From a checkpoint of a small image embedding model.
Model: 64-pixel images, arch vit, layers 12.
Data: trained on Sentinel-2 satellite tiles (TerraMesh), 145000 training examples, 14.3 epochs.
Rows from block 9 of a small image embedding model, named by matrix and row number. Rows with one number belong to one neuron. Each number is 128 + 24 x the weight over its row's rms, rounded and kept within 0 to 255. All counts start at 0. Numbers have three digits each.
Before each neuron's rows are labels from the 100 images, of 14848, where the neuron reaches its highest value: "strongest on" is what is common among them. Only what is clearly more common there than usual is listed. The data: Sentinel-2 satellite tiles (TerraMesh). In brackets: how many of the 100.
# fc1: MLP up (model.blocks.9.mlp.fc1.weight, 384x192), inputs 0-95
# fc2: MLP down (model.blocks.9.mlp.fc2.weight, 192x384, transposed), outputs 0-95

strongest on: built area (62); main land cover: built area (27)
fc1.108:183142110137161153088152118155100097105111120089127164151148179133152083100118136150120109112167111108153089158090165121140128177143128107139153106101120165113124162140113141112134120147179107115065134140167102145128086142087129148129087136111185090126133127130131118119133139108169128120
fc2.108:081103130138099149115172145128119124141121148135135163139155168136081112176144110130117101117143121145141089112137125119188110104145109161124129145109107130118113110195122111116176116092152153153106135142147115126171113127080169133128125117145133099121123131148098125116134173107135137156

strongest on: main land cover: water (29)
fc1.210:144154106125134162148126098144111145118130158144149158143140101136171099116130115137141153077098140094150129131145102157141148135136160131089130119114147106122173145127130141109137132151165134144117123139110112110147077158132095186114154089142112132149162119130125136152098112094069156124
fc2.210:117132151114129115086126106169113147104123157132142145079104136083130121122123132149095146113108113101145147133103155118105135125117151114130121098087152072147180142101146148125106162091106140133141083099077081071140141166091158142152104135119137145088094084124125127119075139142155114173

strongest on: water (82); main land cover: water (58); flooded vegetation (30)
fc1.89:168135134150154088100125153120123156131107152121086109174137135109121170092137170105069117140111117120127137147130159116099118128187137171138165114121154148156155097112144133140094161131136135101116187167128162097120087165131122132146141072129111108103141075128117136099111154137121114074
fc2.89:131127109115155143100101124136157141151102135149130121117081148126137156163070118128195162071086141089100177160128141146112103094117192137132128155165124086185127132137132149120130152091102105135152109113124144100122115146141134143126122165127146142142099139145114094096131122087115150167

strongest on: snow or ice (73); main land cover: snow or ice (51); flooded vegetation (35)
fc1.226:062122116152109170131176134109160131127064133128114130128151126152145141094126131160099123103117112137122114129090122138122136146150153159110143148126125086120134152130146149167139135143149093147132122130153124156114093126165140156120148137115172116118109143152099132140119094156140116099
fc2.226:145127119153075115143114143129106179172106123150134155171140149162107123145134126166102087147130128104140106136105174169149137132076111150087089124120082157126116125128152156119143100159162129148096146139150131131089099162139131162103118099138147120125132111117153153107136164124148119151

strongest on: snow or ice (84); main land cover: snow or ice (82)
fc1.69:142156156122125149120120128149110137150147155121179115106143111112116138157149116119111107152150110104091114141091098103173085095135154098175130120111147101134131167168138107155080109136106131128140103066097136105127095157107158099155095096136164119136097109128158091127149085108116156152
fc2.69:125145142096087117113169113094155099142167155138120126134156095146116100127123131150145160119141155116094126099109089141126139140152122175153109143101117131109146131089150146114149153156127097133174200128119159193099119111079103107140141143124167153119112117195139123123093164134141161145

strongest on: crops (64); main land cover: crops (52)
fc1.156:141143138163118138142118088113136127124128133164104125080157125142147152093101105114146130126170124131114120130156169102129113126102125156126169132177139129124123122133150158159114135157164148150092137051133150154092139136117128109106121134154143142166119093115150115097088108170100109102
fc2.156:111163168117155141099143098130141079091146118117113169116110121112113122096115104141107145145198168104124135102160124097160115142109116107132140144088122164143131118170166116093128124134113151151174158131172091153172108160116118112117132124126121160150139153131168133147182125152124138119

strongest on: main land cover: water (30)
fc1.184:164114091143126096112138179142127139150130120160103126093124118104106136079134114125126128113097147116149139127154141144151099092121153134092184121121127143170099139110138135164080088124101124118119101084130135083133117125141098099125111123101141102082118151156125133127158142117122146096
fc2.184:126103135154134104121093128135138145111164107122103089130148154070132129118119121077134128136120127157100159126139077109188134130138121172110182109147108119124128138145079115164098124112090117149099137105130132091157100139146099139164106126126108130120136158136137137121171172109182180132

strongest on: crops (74); built area (73)
fc1.44:129120159128118155128142117115123124108137137114084104114159112111126125101193122155101155100109085146092131143165061132112119116133167118136072176112145097131130151140096100128156157129101130152126119102120143141124077130092116145087122123153122115163158131128166101150124100150153160150
fc2.44:170150076121113141162135153121123149111201093192150140082156119108136110123150140100121134121140102124090111098167121132165176124147148112126130104135149089096128130131137160139133090168151146147171121134145141087115126130087116119141104178131112108153169092137126143148096138111141143129

strongest on: snow or ice (79); main land cover: snow or ice (75)
fc1.173:080134143142137094179177147148161138170139135155108108133149129139120141135079109143132132118108081125083119104127192115154167145090188100117141148127087115115157185132137124121147098147091118127102114097135127093089114101147124131089102121124149116112118162116164128104121141140132075117
fc2.173:116120129142127106146169104100123176121091138137118139179156073133107107166157114140105092127126142158108125089170133099108149135138123139091176112105082147135137118134165112112156081108128102118130134113174092183123131148138111130131078109151165144096101137127144149131125163126150133134

strongest on: crops (68); built area (66)
fc1.114:176105171143121153194131100172128178131110130133103152137148121105095135130102096132121104117111118165147129175164128111128137129130162081107168096134132123160149168125134104149149095105121132086177112118150105130127107145132121134095136112159109135177146134134146099156142132115098158153
fc2.114:119127114123134123120114100141139113139071124110126152114079090156130151130150132088111127094124159113154071125151167121107153122120121088125133126129134105114174108172139171098129160124146130124176164114137083095134135090123114119140119126163125127198165132129183124119138123155133194067

strongest on: water (85); main land cover: water (49); flooded vegetation (29)
fc1.100:137123170122126140135116127138106102135141132175089087107113163130138106111169120168138142145099070128167112161110131144119132149113152078150112154122141121070118123132077149139088147187079163127126126095122116089100175127119109127104156107168140149098113118085144117085121141121118128100
fc2.100:167100143124171148131165129133116129109128149117140119135128133114101152102163126142121128123102135139103111131118097114114160195128108113087094091135179150166149152168099139136117130094139133151072147080085149146132128130167143155154153135089085143118107075110158162167130144140139125182

strongest on: built area (87); crops (78); main land cover: crops (42); main land cover: built area (31)
fc1.350:124137161157120151126124118149115142148098111157106113226147118125091117111161147126098090122096120145184128140104144082135159147084131147107105071131093115129123083128137179169097119108109127078131079138132142136178137126130094151150155129135123141125135124100160147114156128131113144079
fc2.350:133121143118144132153095129098131141128170114156121099092168115096081129132128193116125129118127103142099081169144105106125207143133118124152135118125170139125151124082145112100151101106147137097125116122171120167134118115136092115162136092117094124113099131163125130161105089147068140148

strongest on: water (66); snow or ice (51)
fc1.243:138129127124119125163138158180115154146126155127128163107142106118132141114145107115138166092162090125127105136128140137137139136087132106144122145129139112096108130134111132108096127132117140189125099146106124090109172100135154161155181180109133099099073173111163087131103085157127109127
fc2.243:128091158135163109099124125111143140162191129171112122104139120087092128118165083126159113149121130138143116156144115138117138157094138121156076125134123133124066123117182139140158114110132189145181146165171120165112148097163141122133105136081133122132105170093134114077111141092140112106

strongest on: crops (80); main land cover: crops (80)
fc1.244:142108133122077152107135117112109107125182099145127143142140147148107165129109117128109122139112149113157124105143136120130130162102135103124125117136118127139138131132139131159161169122115176130132141135185119136140136163136116143126157142093136125154094112130123135125131183124110164147
fc2.244:131134169152142093155135162117166158129124145136136146137132103145077150161109158132100154096101116141134065110108146140108139149160076191087100099109156124122100107183117122117151101132132099145112143107160129132110093111111140121100086129139116123114141148174106151147124115121102159113

strongest on: snow or ice (85); main land cover: snow or ice (77)
fc1.198:146136120092148125133148134142173123116103076110138107158115108149168181154146104081121093139153132153188113133131119130164117126122187126113167122144173103131126126119098145104136124117136142108134088125138123146134130154174174140107142084101174141141105127129136156132089098112121135140
fc2.198:170119117158177139155166120116113147109125094146113133140090132147101156117134109083145114122163178123161094126120091121144141073137098113106102119138157137150125122135122128118105074127061151147128130084121124121115109136166123138119085102118144126139166139165120142118131072130134137155

strongest on: main land cover: water (28)
fc1.376:142094107078109080166095112132141135113130135119138138137105109097112118129106081106125120135157132115143141097077111145150134144112128134142129160125143148134138149111143161140131161162117137082107135143088120120141144157148107107098130155132150118126154116154112056126128125104138147102
fc2.376:118122147153129098154131098155124166165131115164117115103158136144118132142112112112124121142119157162104154143133092120126133132140126156107114143102106142163160130163112117115120154127150157166144112140180131122105138133121121100149101134125106107112161116151187167161120154143129096104

strongest on: water (65); main land cover: water (40)
fc1.357:142086152099137107139220096149139102129120120146101142137139157123119138098099129116122157130134181123122120133112099129095113127120117087118141114168146150142113133074126104123094154149175141109098080089154139121099150046121071152130108137152126150139112151150094127105115134111118153134
fc2.357:111145141109169136125115100150087125158125125103074131129141153149136146091127153145101096118142147130167100140159118090110142134096140109077156125148161114097114134109087160165102119108175124125137088098142133155091162138159120120181149106181120134088102061167139127129134119087124093150

strongest on: water (65); main land cover: water (39)
fc1.314:178124144154149168095122118170130111131113122125140110181127092160139104177120122140145144082104092069145121135128137141119136153075125093177148156100144134120144115149121127161087081138184132147088107124169128131098166126119126142099136136155162145143110125131134125116104111106139117108
fc2.314:085138126120125109145180126156100147128113171154152104117162130153143125119107122136104165085124151079148137115133110115130136153157121137135163109149093078085118135142137077109181111108100158113091097159167155132145143139133138133138158158139185132102104088106134124138098147110123120137

strongest on: water (72); clouds (38); main land cover: water (37)
fc1.29:123168140178124100112116131094154142133096119147125098113129136133134125119127105153088107126103102133139132079128170147127133171135179126115140102156090141056155128129157130126115135143151107092118145099142064088151157101137140160113087135134122122166131165168146110143123116113093149145
fc2.29:133142103127139137151125113125130110165110100135083112097166115157132134087141131140103107123177149157154082148110128130171096137153143139109126105092136113175116152085120137120114092124123165076130129130125105147122108164104114125159124112102147135105120158114128127143163176117127163133

strongest on: main land cover: water (28)
fc1.167:150123133082143122126121138086129115106158139129134114156094146158158120075103090111157107135109121139179115125095151145134134121118116125098153138124107141147115136152101097124157119159157119129110145095141122141184113119137087118111111166142150143158131141133110104099117110071086113108
fc2.167:147145149086077112118134114138158109133131104113083129122087149117156129131120168163111126104141082118145143118164105118110157096129158135156162120132097109120106137123152117113098131113145110159140119114136129100135164089084154130105091123141127140110156127113131137147124078113121142125

strongest on: main land cover: water (29)
fc1.331:140154123109114147105141113096139102123141133147114101104152106107104148097112075105153141138136134120113178135139142127123123091119204114125137132124100104163137139115145125132112119144146117115165105137074127123113169115064116110123125143147120079132118132160092130135103127074114182143
fc2.331:153142108078144138137163085106107155117132154141112119094141144132091095123125067090130176137148142117100120131128141119152088137120177133159106116154121113163138130124129141130157120115117136100117105150065164072135159113096114149118118165168149093132155128142138128131116109103112177145

strongest on: built area (70); crops (70)
fc1.75:171138128112134136158134134122139132153129119148137161139127132192131127096133123138130163099121151104140102147156135137104119147166143140113143141139123159108153145136111134147110140089104132078151115148154115136128114098159125109143113114123132087134110115056135134142133172155136058116
fc2.75:112139040118143130121150152137174167171173132149115120098122120138112116131103116140163173118123148123095133160152150132166145137101123117123146140121138131109141135111093131066142108134136103121160123171116136115108136134169177097149087136100149156123063146180103150127117119123129156135

strongest on: water (67); built area (62); flooded vegetation (29); main land cover: water (29)
fc1.206:126126155072121089101139135127091131120151118145103095145077122134165056104120144101122104113117107096121171136102126127104175085169150158130123140153120105115126110131160096142119115149130100112128121093091096139124146091090152154092132105101125148154146147131092130109098155148108138107
fc2.206:123138088114101110143122087100164129130100142179098131102145151122151129117129110125076168088130145109151112128158113132152159116122121105141137190155101157112113146136138083149134154104114111132126161166111128089104113108177169140110156101108163132126158104125119141114080150149142150134

strongest on: snow or ice (83); main land cover: snow or ice (73)
fc1.14:105134106101188172157134101161115129133113101158056112138142119085128141143108124115132144135148114137078104128166141161112114144134194143157163098167127125138084144122070163083121119149177104156155151113144086091134123092104136106089130123127104130146123134117135088113106122104111108134
fc2.14:130073122135162108140108132094114127161134114179088128111135096157159129088127168099150134192143059151098130121110119121120125127102142135132123093175117177141101144110104099131169135111158095159114155142127140100105122178121120121179138149149104151160097154164162115161099171150124134140

strongest on: snow or ice (95); main land cover: snow or ice (93)
fc1.7:142120148102116132148123127158145149132154108111133126167120083126127117121116143126090086174118118128092169139156137146100129128103139106108121109096169093124111123143141102137128173083144141075075125136095101095154130099083134087097093120106110144152131137119103157105171148086131126158
fc2.7:099096130104129141144123145126119154126080134139165099145113146128164134117130097093167099115147084158151154113148145164119119118181147117137106126116159126103106140117117090152096154122122137139109129128138167148150146147134124087118128149104126121142138110117152117119147112167102162163

strongest on: main land cover: water (33)
fc1.307:113172150124123119158178147075135158136135151148060094138120126149091143135136108100110126109143135099159135128102125133106177088090133142137130150152110127103131117115138120135120112161159095150129130164124141121087163113130137123110101090105102113156106096128134159155099134127081118102
fc2.307:109129122146117103122091143134150128120091095095139153132171113126124115130176111131119122164100099078141064140087093144077119102125170129157147148116150132159127103175155161118084171085142159152143163109118124110110098160190178137136150110113111109147154127153144168152163126109156105135

strongest on: snow or ice (58); main land cover: snow or ice (43)
fc1.24:109123146142087112112128129119118161143123125125138110146139176138130111100138169086175158163171140126152164166119112158136176077127112118140147096138120131128135120109134147053108125089137146130148114128125168095122093147089118119135132079148127118175145113101083120123108117085126122124
fc2.24:145107141180069144138078125130134128161127138158115123138142168091131118162099129184131127097139123114176094107103125095124103083080125138111147111120121129096165130137135167122129146135120125116127153163134133133111133120166140111088114133080096162095119159180109135146133139176131136147