config = dict(
    head_dim=64,
    qk_norm=True,
    residual_init='scaled_by_depth',
    beta2=0.99,
    eps=1e-08,
    precondition_frequency=25,
    max_precond_dim=1024,
    one_sided=False,
    adamw_lr_other_params=0.0025,
    warmup_steps=240,
)
Rows from block 9, named by matrix and row number. Rows with one number belong to one attention dimension. Each number is 50 + 12 x the weight over its row's rms, rounded and kept within 0 to 99. All counts start at 0. After the name is the row's rms in percent of the matrix's.
# q: attention query (model.blocks.9.attn.q.weight, 192x192), inputs 0-191
# k: attention key (model.blocks.9.attn.k.weight, 192x192), inputs 0-191
q.29 103:36 39 60 63 24 54 50 60 68 33 56 26 35 42 65 41 38 33 35 39 49 48 45 29 53 65 53 50 59 49 48 51 40 64 22 39 47 49 53 63 48 48 60 52 53 41 60 40 37 34 42 45 62 30 50 49 61 37 72 56 47 40 48 48 36 45 50 53 61 41 48 56 52 51 40 64 27 48 54 35 59 62 25 54 38 59 27 37 42 56 45 62 67 41 53 41 52 40 41 47 27 44 51 42 46 34 45 52 64 38 50 49 22 50 37 52 48 66 57 38 42 41 45 72 68 45 44 69 69 69 59 58 32 51 45 39 69 52 54 49 37 41 36 57 54 47 27 39 64 46 60 58 63 64 44 37 40 61 50 19 21 65 44 53 29 37 47 33 58 43 42 31 52 56 64 65 48 69 53 43 38 51 62 50 66 44 38 57 60 49 84 31
q.30 106:59 59 29 43 36 64 52 67 63 49 45 42 67 58 59 90 52 49 24 64 73 39 50 44 51 33 47 55 49 40 53 58 35 54 50 56 51 52 52 63 38 41 32 67 26 68 52 44 77 38 64 60 75 80 42 46 44 27 47 49 44 74 61 47 43 34 45 42 66 50 48 34 54 46 51 42 62 45 49 66 65 50 58 40 47 39 59 47 47 47 38 22 43 76 48 54 57 49 56 51 50 53 44 70 42 40 44 44 31 53 38 48 64 62 44 41 42 63 50 63 51 50 61 30 60 40 55 49 63 51 56 46 51 51 23 45 37 53 51 26 59 45 48 60 53 42 32 59 52 55 32 43 58 31 64 55 58 43 40 82 33 42 58 26 47 58 52 67 76 45 37 43 47 42 50 36 61 36 59 50 40 47 60 45 66 61 43 51 68 60 54 57
q.31 093:63 62 52 52 64 39 32 18 12 56 72 35 32 43 49 52 31 54 44 45 26 62 62 45 45 50 41 68 59 69 47 43 41 54 24 50 61 37 40 55 39 43 57 49 50 52 59 41 38 49 48 53 39 43 57 58 35 33 54 37 46 53 50 57 38 42 47 46 46 50 53 49 53 46 64 49 60 56 51 51 34 60 35 57 51 49 46 38 52 46 56 47 53 61 45 68 25 82 22 27 50 46 59 67 49 54 39 48 77 49 57 48 49 64 60 46 67 37 54 54 35 59 43 55 74 54 56 72 51 74 44 40 56 75 45 55 25 49 40 25 40 45 55 62 49 52 68 64 33 56 44 47 35 42 54 46 56 65 47 39 22 38 74 63 56 41 55 39 25 23 55 47 44 44 37 59 34 44 49 46 41 61 45 38 48 29 62 50 50 52 46 45
q.32 101:59 32 58 49 57 37 53 56 52 35 60 45 50 56 77 60 76 41 64 56 40 44 49 57 47 30 32 54 44 48 26 54 79 52 56 47 41 44 66 30 61 66 48 50 34 39 46 60 28 68 66 35 43 69 42 45 62 57 62 58 55 70 55 64 45 51 64 54 69 78 55 40 48 65 63 65 44 48 53 40 41 48 40 34 36 61 49 54 45 46 18 52 38 43 57 49 40 60 42 51 49 53 33 50 49 42 54 50 39 43 47 36 30 28 58 43 60 52 66 38 39 64 72 56 37 65 23 59 61 39 59 61 12 58 53 50 55 49 51 39 56 54 54 55 48 37 41 31 65 26 66 65 63 48 72 37 50 51 41 40 65 58 35 49 71 49 60 36 50 56 38 24 53 34 44 44 44 56 48 61 55 40 55 60 48 39 36 46 62 40 46 32
q.33 096:47 49 68 43 48 44 44 53 65 45 44 57 60 60 33 46 57 44 32 52 68 29 34 49 58 57 41 70 33 47 50 57 58 34 63 60 75 69 28 38 52 63 65 65 36 45 40 38 66 57 62 49 23 67 70 46 49 34 60 57 40 56 56 43 28 53 36 38 59 55 61 37 35 44 62 23 59 63 48 66 59 77 31 60 43 34 61 30 44 40 55 32 47 51 30 41 45 54 45 54 42 46 76 54 61 51 30 55 32 54 50 54 47 46 56 24 63 36 56 44 55 49 53 67 51 53 44 49 58 56 63 54 63 78 37 46 36 47 34 53 51 45 45 49 28 48 48 55 45 59 58 55 61 54 79 43 48 55 41 32 61 43 58 53 25 64 36 61 46 59 43 49 39 40 33 28 50 63 59 53 35 71 45 38 43 51 37 50 49 42 77 37
q.34 106:43 64 45 51 55 63 35 49 58 35 42 45 57 60 60 76 22 76 58 59 70 44 45 51 45 58 50 32 78 71 47 68 27 59 66 40 37 50 63 54 59 54 39 48 76 46 58 37 46 54 45 35 22 44 57 50 66 70 44 49 58 62 46 41 61 60 63 54 44 59 66 53 38 54 71 43 61 38 55 49 66 36 39 48 48 28 25 66 53 55 52 33 35 50 63 58 62 52 49 64 56 44 49 49 60 57 42 60 45 48 41 57 48 42 42 46 66 55 32 49 54 68 47 43 60 68 38 24 34 39 51 45 54 53 44 60 50 49 68 39 74 70 72 48 40 61 14 53 72 65 51 56 63 31 61 60 69 40 53 59 39 33 30 55 49 45 58 58 36 45 59 54 53 62 59 53 41 63 56 61 68 44 40 56 50 58 49 51 62 46 69 42
q.35 099:52 60 61 65 45 65 40 22 61 49 47 38 53 34 33 41 59 59 61 42 69 41 43 74 48 53 28 44 53 73 54 51 59 37 46 53 45 59 42 65 40 54 48 45 44 55 58 72 54 55 31 39 63 36 45 38 38 55 45 48 45 45 63 85 54 43 35 50 59 52 44 45 47 41 51 43 46 62 34 55 66 52 57 49 39 43 53 59 22 57 54 53 40 56 34 51 64 70 51 63 41 47 58 44 54 51 38 59 64 24 62 47 29 39 19 19 70 30 40 41 43 44 50 72 46 49 47 62 66 61 66 53 49 67 75 61 39 43 54 42 60 38 41 62 35 45 61 41 51 48 40 56 26 66 48 47 43 61 63 38 38 62 42 38 43 56 43 63 37 44 29 54 62 69 50 44 50 55 70 70 55 39 51 56 42 37 64 51 30 39 68 74
q.36 096:47 46 36 47 43 41 54 65 58 47 50 60 38 54 57 59 65 66 47 27 63 44 41 65 48 54 39 56 49 28 25 47 72 63 47 35 42 49 38 43 53 63 46 63 61 49 30 42 61 58 52 42 26 37 43 60 43 40 34 36 40 35 38 53 62 48 46 39 48 48 62 52 31 47 69 42 73 43 45 43 47 42 67 55 39 36 68 56 49 48 62 37 50 59 44 42 29 52 37 44 68 54 57 40 42 41 48 33 41 60 32 53 68 56 43 41 80 26 35 59 52 48 56 36 35 67 67 51 62 39 21 32 41 31 78 73 74 64 50 30 42 63 59 51 52 47 11 45 51 66 33 40 55 43 51 67 58 68 39 59 47 51 45 42 53 41 46 45 43 66 61 47 59 65 51 55 69 62 55 62 61 36 31 55 54 51 57 55 51 55 38 39
k.29 106:41 45 60 47 58 47 50 39 60 60 54 48 33 53 60 64 40 64 43 58 57 46 49 29 57 63 55 65 44 44 48 89 54 37 35 74 42 41 45 69 52 52 79 54 57 37 56 47 40 36 45 52 19 56 62 37 41 48 36 24 45 40 43 61 57 54 49 62 39 49 39 73 39 23 45 65 57 57 61 69 45 39 64 60 50 55 59 55 50 46 42 56 25 66 66 40 51 63 61 63 30 66 38 51 53 58 60 32 24 44 52 39 55 51 31 56 53 62 93 53 70 53 47 49 46 62 39 61 56 50 70 32 37 42 45 41 68 54 36 49 34 51 51 19 30 44 62 50 41 40 51 37 44 31 38 52 61 66 53 56 65 58 60 53 69 50 55 63 44 45 54 44 53 61 40 55 54 48 52 53 52 48 33 60 50 62 52 53 62 48 38 75
k.30 100:46 53 30 38 55 38 69 53 42 49 61 58 40 46 55 59 52 60 47 64 76 51 45 44 42 51 56 43 47 49 45 38 46 33 67 47 52 52 64 44 50 67 60 48 13 52 32 71 72 53 69 55 77 69 59 44 50 50 56 54 40 67 51 28 44 38 55 46 57 57 61 28 44 40 56 51 53 47 63 67 72 56 66 53 47 42 38 62 57 40 69 44 48 38 55 46 29 16 53 50 45 48 53 42 46 57 38 58 39 39 55 45 56 54 51 37 70 24 46 48 47 48 61 40 45 33 66 60 67 41 73 32 43 44 60 46 43 74 72 53 37 47 34 44 39 46 84 40 40 56 62 61 57 48 30 53 56 52 61 74 47 51 59 42 48 51 46 53 44 41 46 38 54 29 61 60 57 58 59 47 60 58 33 76 69 52 61 42 16 50 57 34
k.31 097:72 39 50 58 46 44 64 61 34 41 61 36 52 69 49 50 70 33 32 58 57 57 53 31 12 51 53 38 54 40 61 63 32 45 54 41 58 37 34 18 55 41 47 62 53 48 56 62 31 48 47 41 51 48 45 54 44 45 34 50 39 44 40 46 37 50 57 65 60 20 58 37 54 47 48 33 60 59 41 52 46 55 57 51 51 60 45 51 67 40 20 82 71 62 53 50 70 61 50 44 40 38 51 32 69 40 57 54 27 21 48 51 54 70 43 58 55 54 33 53 56 46 28 57 65 53 35 42 64 41 37 60 45 48 51 57 38 39 27 60 40 38 51 76 30 40 59 27 47 64 51 45 66 31 53 44 44 67 57 64 50 59 39 58 68 37 54 55 62 46 60 42 56 68 37 37 50 61 34 45 56 52 56 48 49 35 55 63 47 36 35 43
k.32 106:65 73 29 61 69 40 60 57 55 60 46 35 42 39 25 41 56 45 29 70 54 50 55 49 45 64 30 26 58 69 57 51 44 41 62 65 63 39 41 51 19 39 56 43 38 32 40 41 50 37 39 70 36 39 43 53 30 48 60 44 52 46 53 54 78 59 49 58 53 61 29 52 46 51 63 57 55 64 52 46 39 76 55 66 68 68 40 56 57 44 31 52 34 58 65 51 54 48 55 60 51 48 53 51 53 44 45 38 30 65 38 53 52 64 37 39 44 38 42 42 38 57 75 43 32 37 48 35 26 52 50 08 44 52 33 66 44 76 43 48 25 53 39 58 64 60 41 35 69 45 52 35 50 56 44 34 49 59 31 41 52 59 42 48 58 35 43 51 42 56 53 66 69 51 35 34 52 59 64 50 43 61 44 45 48 52 60 41 61 53 50 55
k.33 107:43 33 35 50 42 59 60 48 60 51 28 55 53 58 49 46 77 62 39 51 35 61 56 48 27 50 66 53 41 36 29 48 40 55 54 46 56 32 65 30 46 45 58 49 49 44 44 66 53 64 52 85 35 46 41 59 64 69 54 58 37 49 74 44 33 55 45 60 40 37 54 38 65 45 39 58 56 47 46 59 44 61 32 34 65 37 46 63 62 37 40 53 55 55 38 37 31 52 45 45 28 48 59 56 77 45 25 37 21 52 46 47 42 45 41 50 66 38 50 41 67 58 66 59 34 34 48 52 48 53 46 32 57 48 46 79 68 41 29 43 72 42 53 41 40 55 68 50 54 46 38 42 37 54 48 42 81 71 50 45 42 57 23 59 52 56 52 53 62 52 56 36 47 32 65 47 44 52 49 41 78 48 66 72 49 48 51 52 44 68 27 57
k.34 109:22 60 54 50 36 41 59 54 41 40 35 77 68 76 56 52 60 61 65 31 75 48 57 49 39 58 37 41 56 62 48 42 24 57 46 32 39 46 46 50 51 36 70 31 56 63 72 48 73 61 76 46 32 43 42 50 43 43 50 72 43 39 62 61 52 48 49 52 42 49 50 37 73 58 36 36 62 46 43 38 59 52 44 40 53 45 39 65 33 54 58 46 63 64 57 42 53 68 62 43 49 63 63 45 43 43 39 75 52 39 44 34 54 62 64 38 54 56 46 34 56 65 61 36 30 62 52 34 44 47 17 70 76 56 69 53 38 46 54 63 53 45 46 49 43 44 40 55 56 53 21 55 58 27 58 54 40 56 51 40 47 39 53 60 40 37 38 54 66 72 56 53 39 57 55 71 56 57 32 59 36 34 45 47 41 67 57 54 47 48 68 38
k.35 106:52 33 36 65 50 49 37 46 46 77 74 60 47 71 62 39 50 47 50 60 59 52 41 42 44 50 59 52 56 55 54 57 28 65 71 42 54 49 45 49 45 41 32 67 48 58 48 75 57 33 35 70 40 67 56 49 39 49 66 46 45 37 60 45 55 45 55 38 36 68 50 45 56 45 41 61 32 59 50 56 33 65 53 51 69 41 58 79 57 36 55 58 52 62 51 61 47 48 38 51 55 55 38 55 70 65 62 43 39 38 63 41 42 36 52 71 47 26 55 68 34 40 61 35 58 65 68 52 51 42 34 45 61 84 73 45 74 43 34 36 52 56 52 53 56 31 37 43 42 60 18 38 48 31 54 31 54 44 40 46 48 58 23 66 39 35 41 40 58 34 43 31 49 69 44 47 65 40 57 67 55 58 49 35 41 60 48 60 70 58 52 45
k.36 093:49 76 41 32 60 50 59 43 12 51 47 49 72 50 51 50 55 41 40 21 56 57 56 38 50 38 39 54 53 54 68 44 67 44 25 44 36 64 34 61 50 45 58 59 42 63 61 53 46 61 51 45 57 31 31 76 66 56 37 50 44 46 40 37 36 65 37 45 49 48 41 39 56 65 51 63 59 50 56 41 61 55 36 48 44 60 57 48 28 45 70 44 41 44 39 42 72 52 63 52 60 51 54 40 46 63 45 34 38 60 57 39 37 52 64 32 61 31 36 73 56 26 41 55 25 68 51 29 71 50 58 51 48 48 40 34 54 36 48 58 52 43 43 38 60 47 58 45 53 42 42 59 44 73 45 54 39 59 53 58 45 27 64 47 45 44 49 65 58 29 69 31 46 60 56 41 59 65 47 52 55 35 39 45 68 68 36 38 71 67 82 35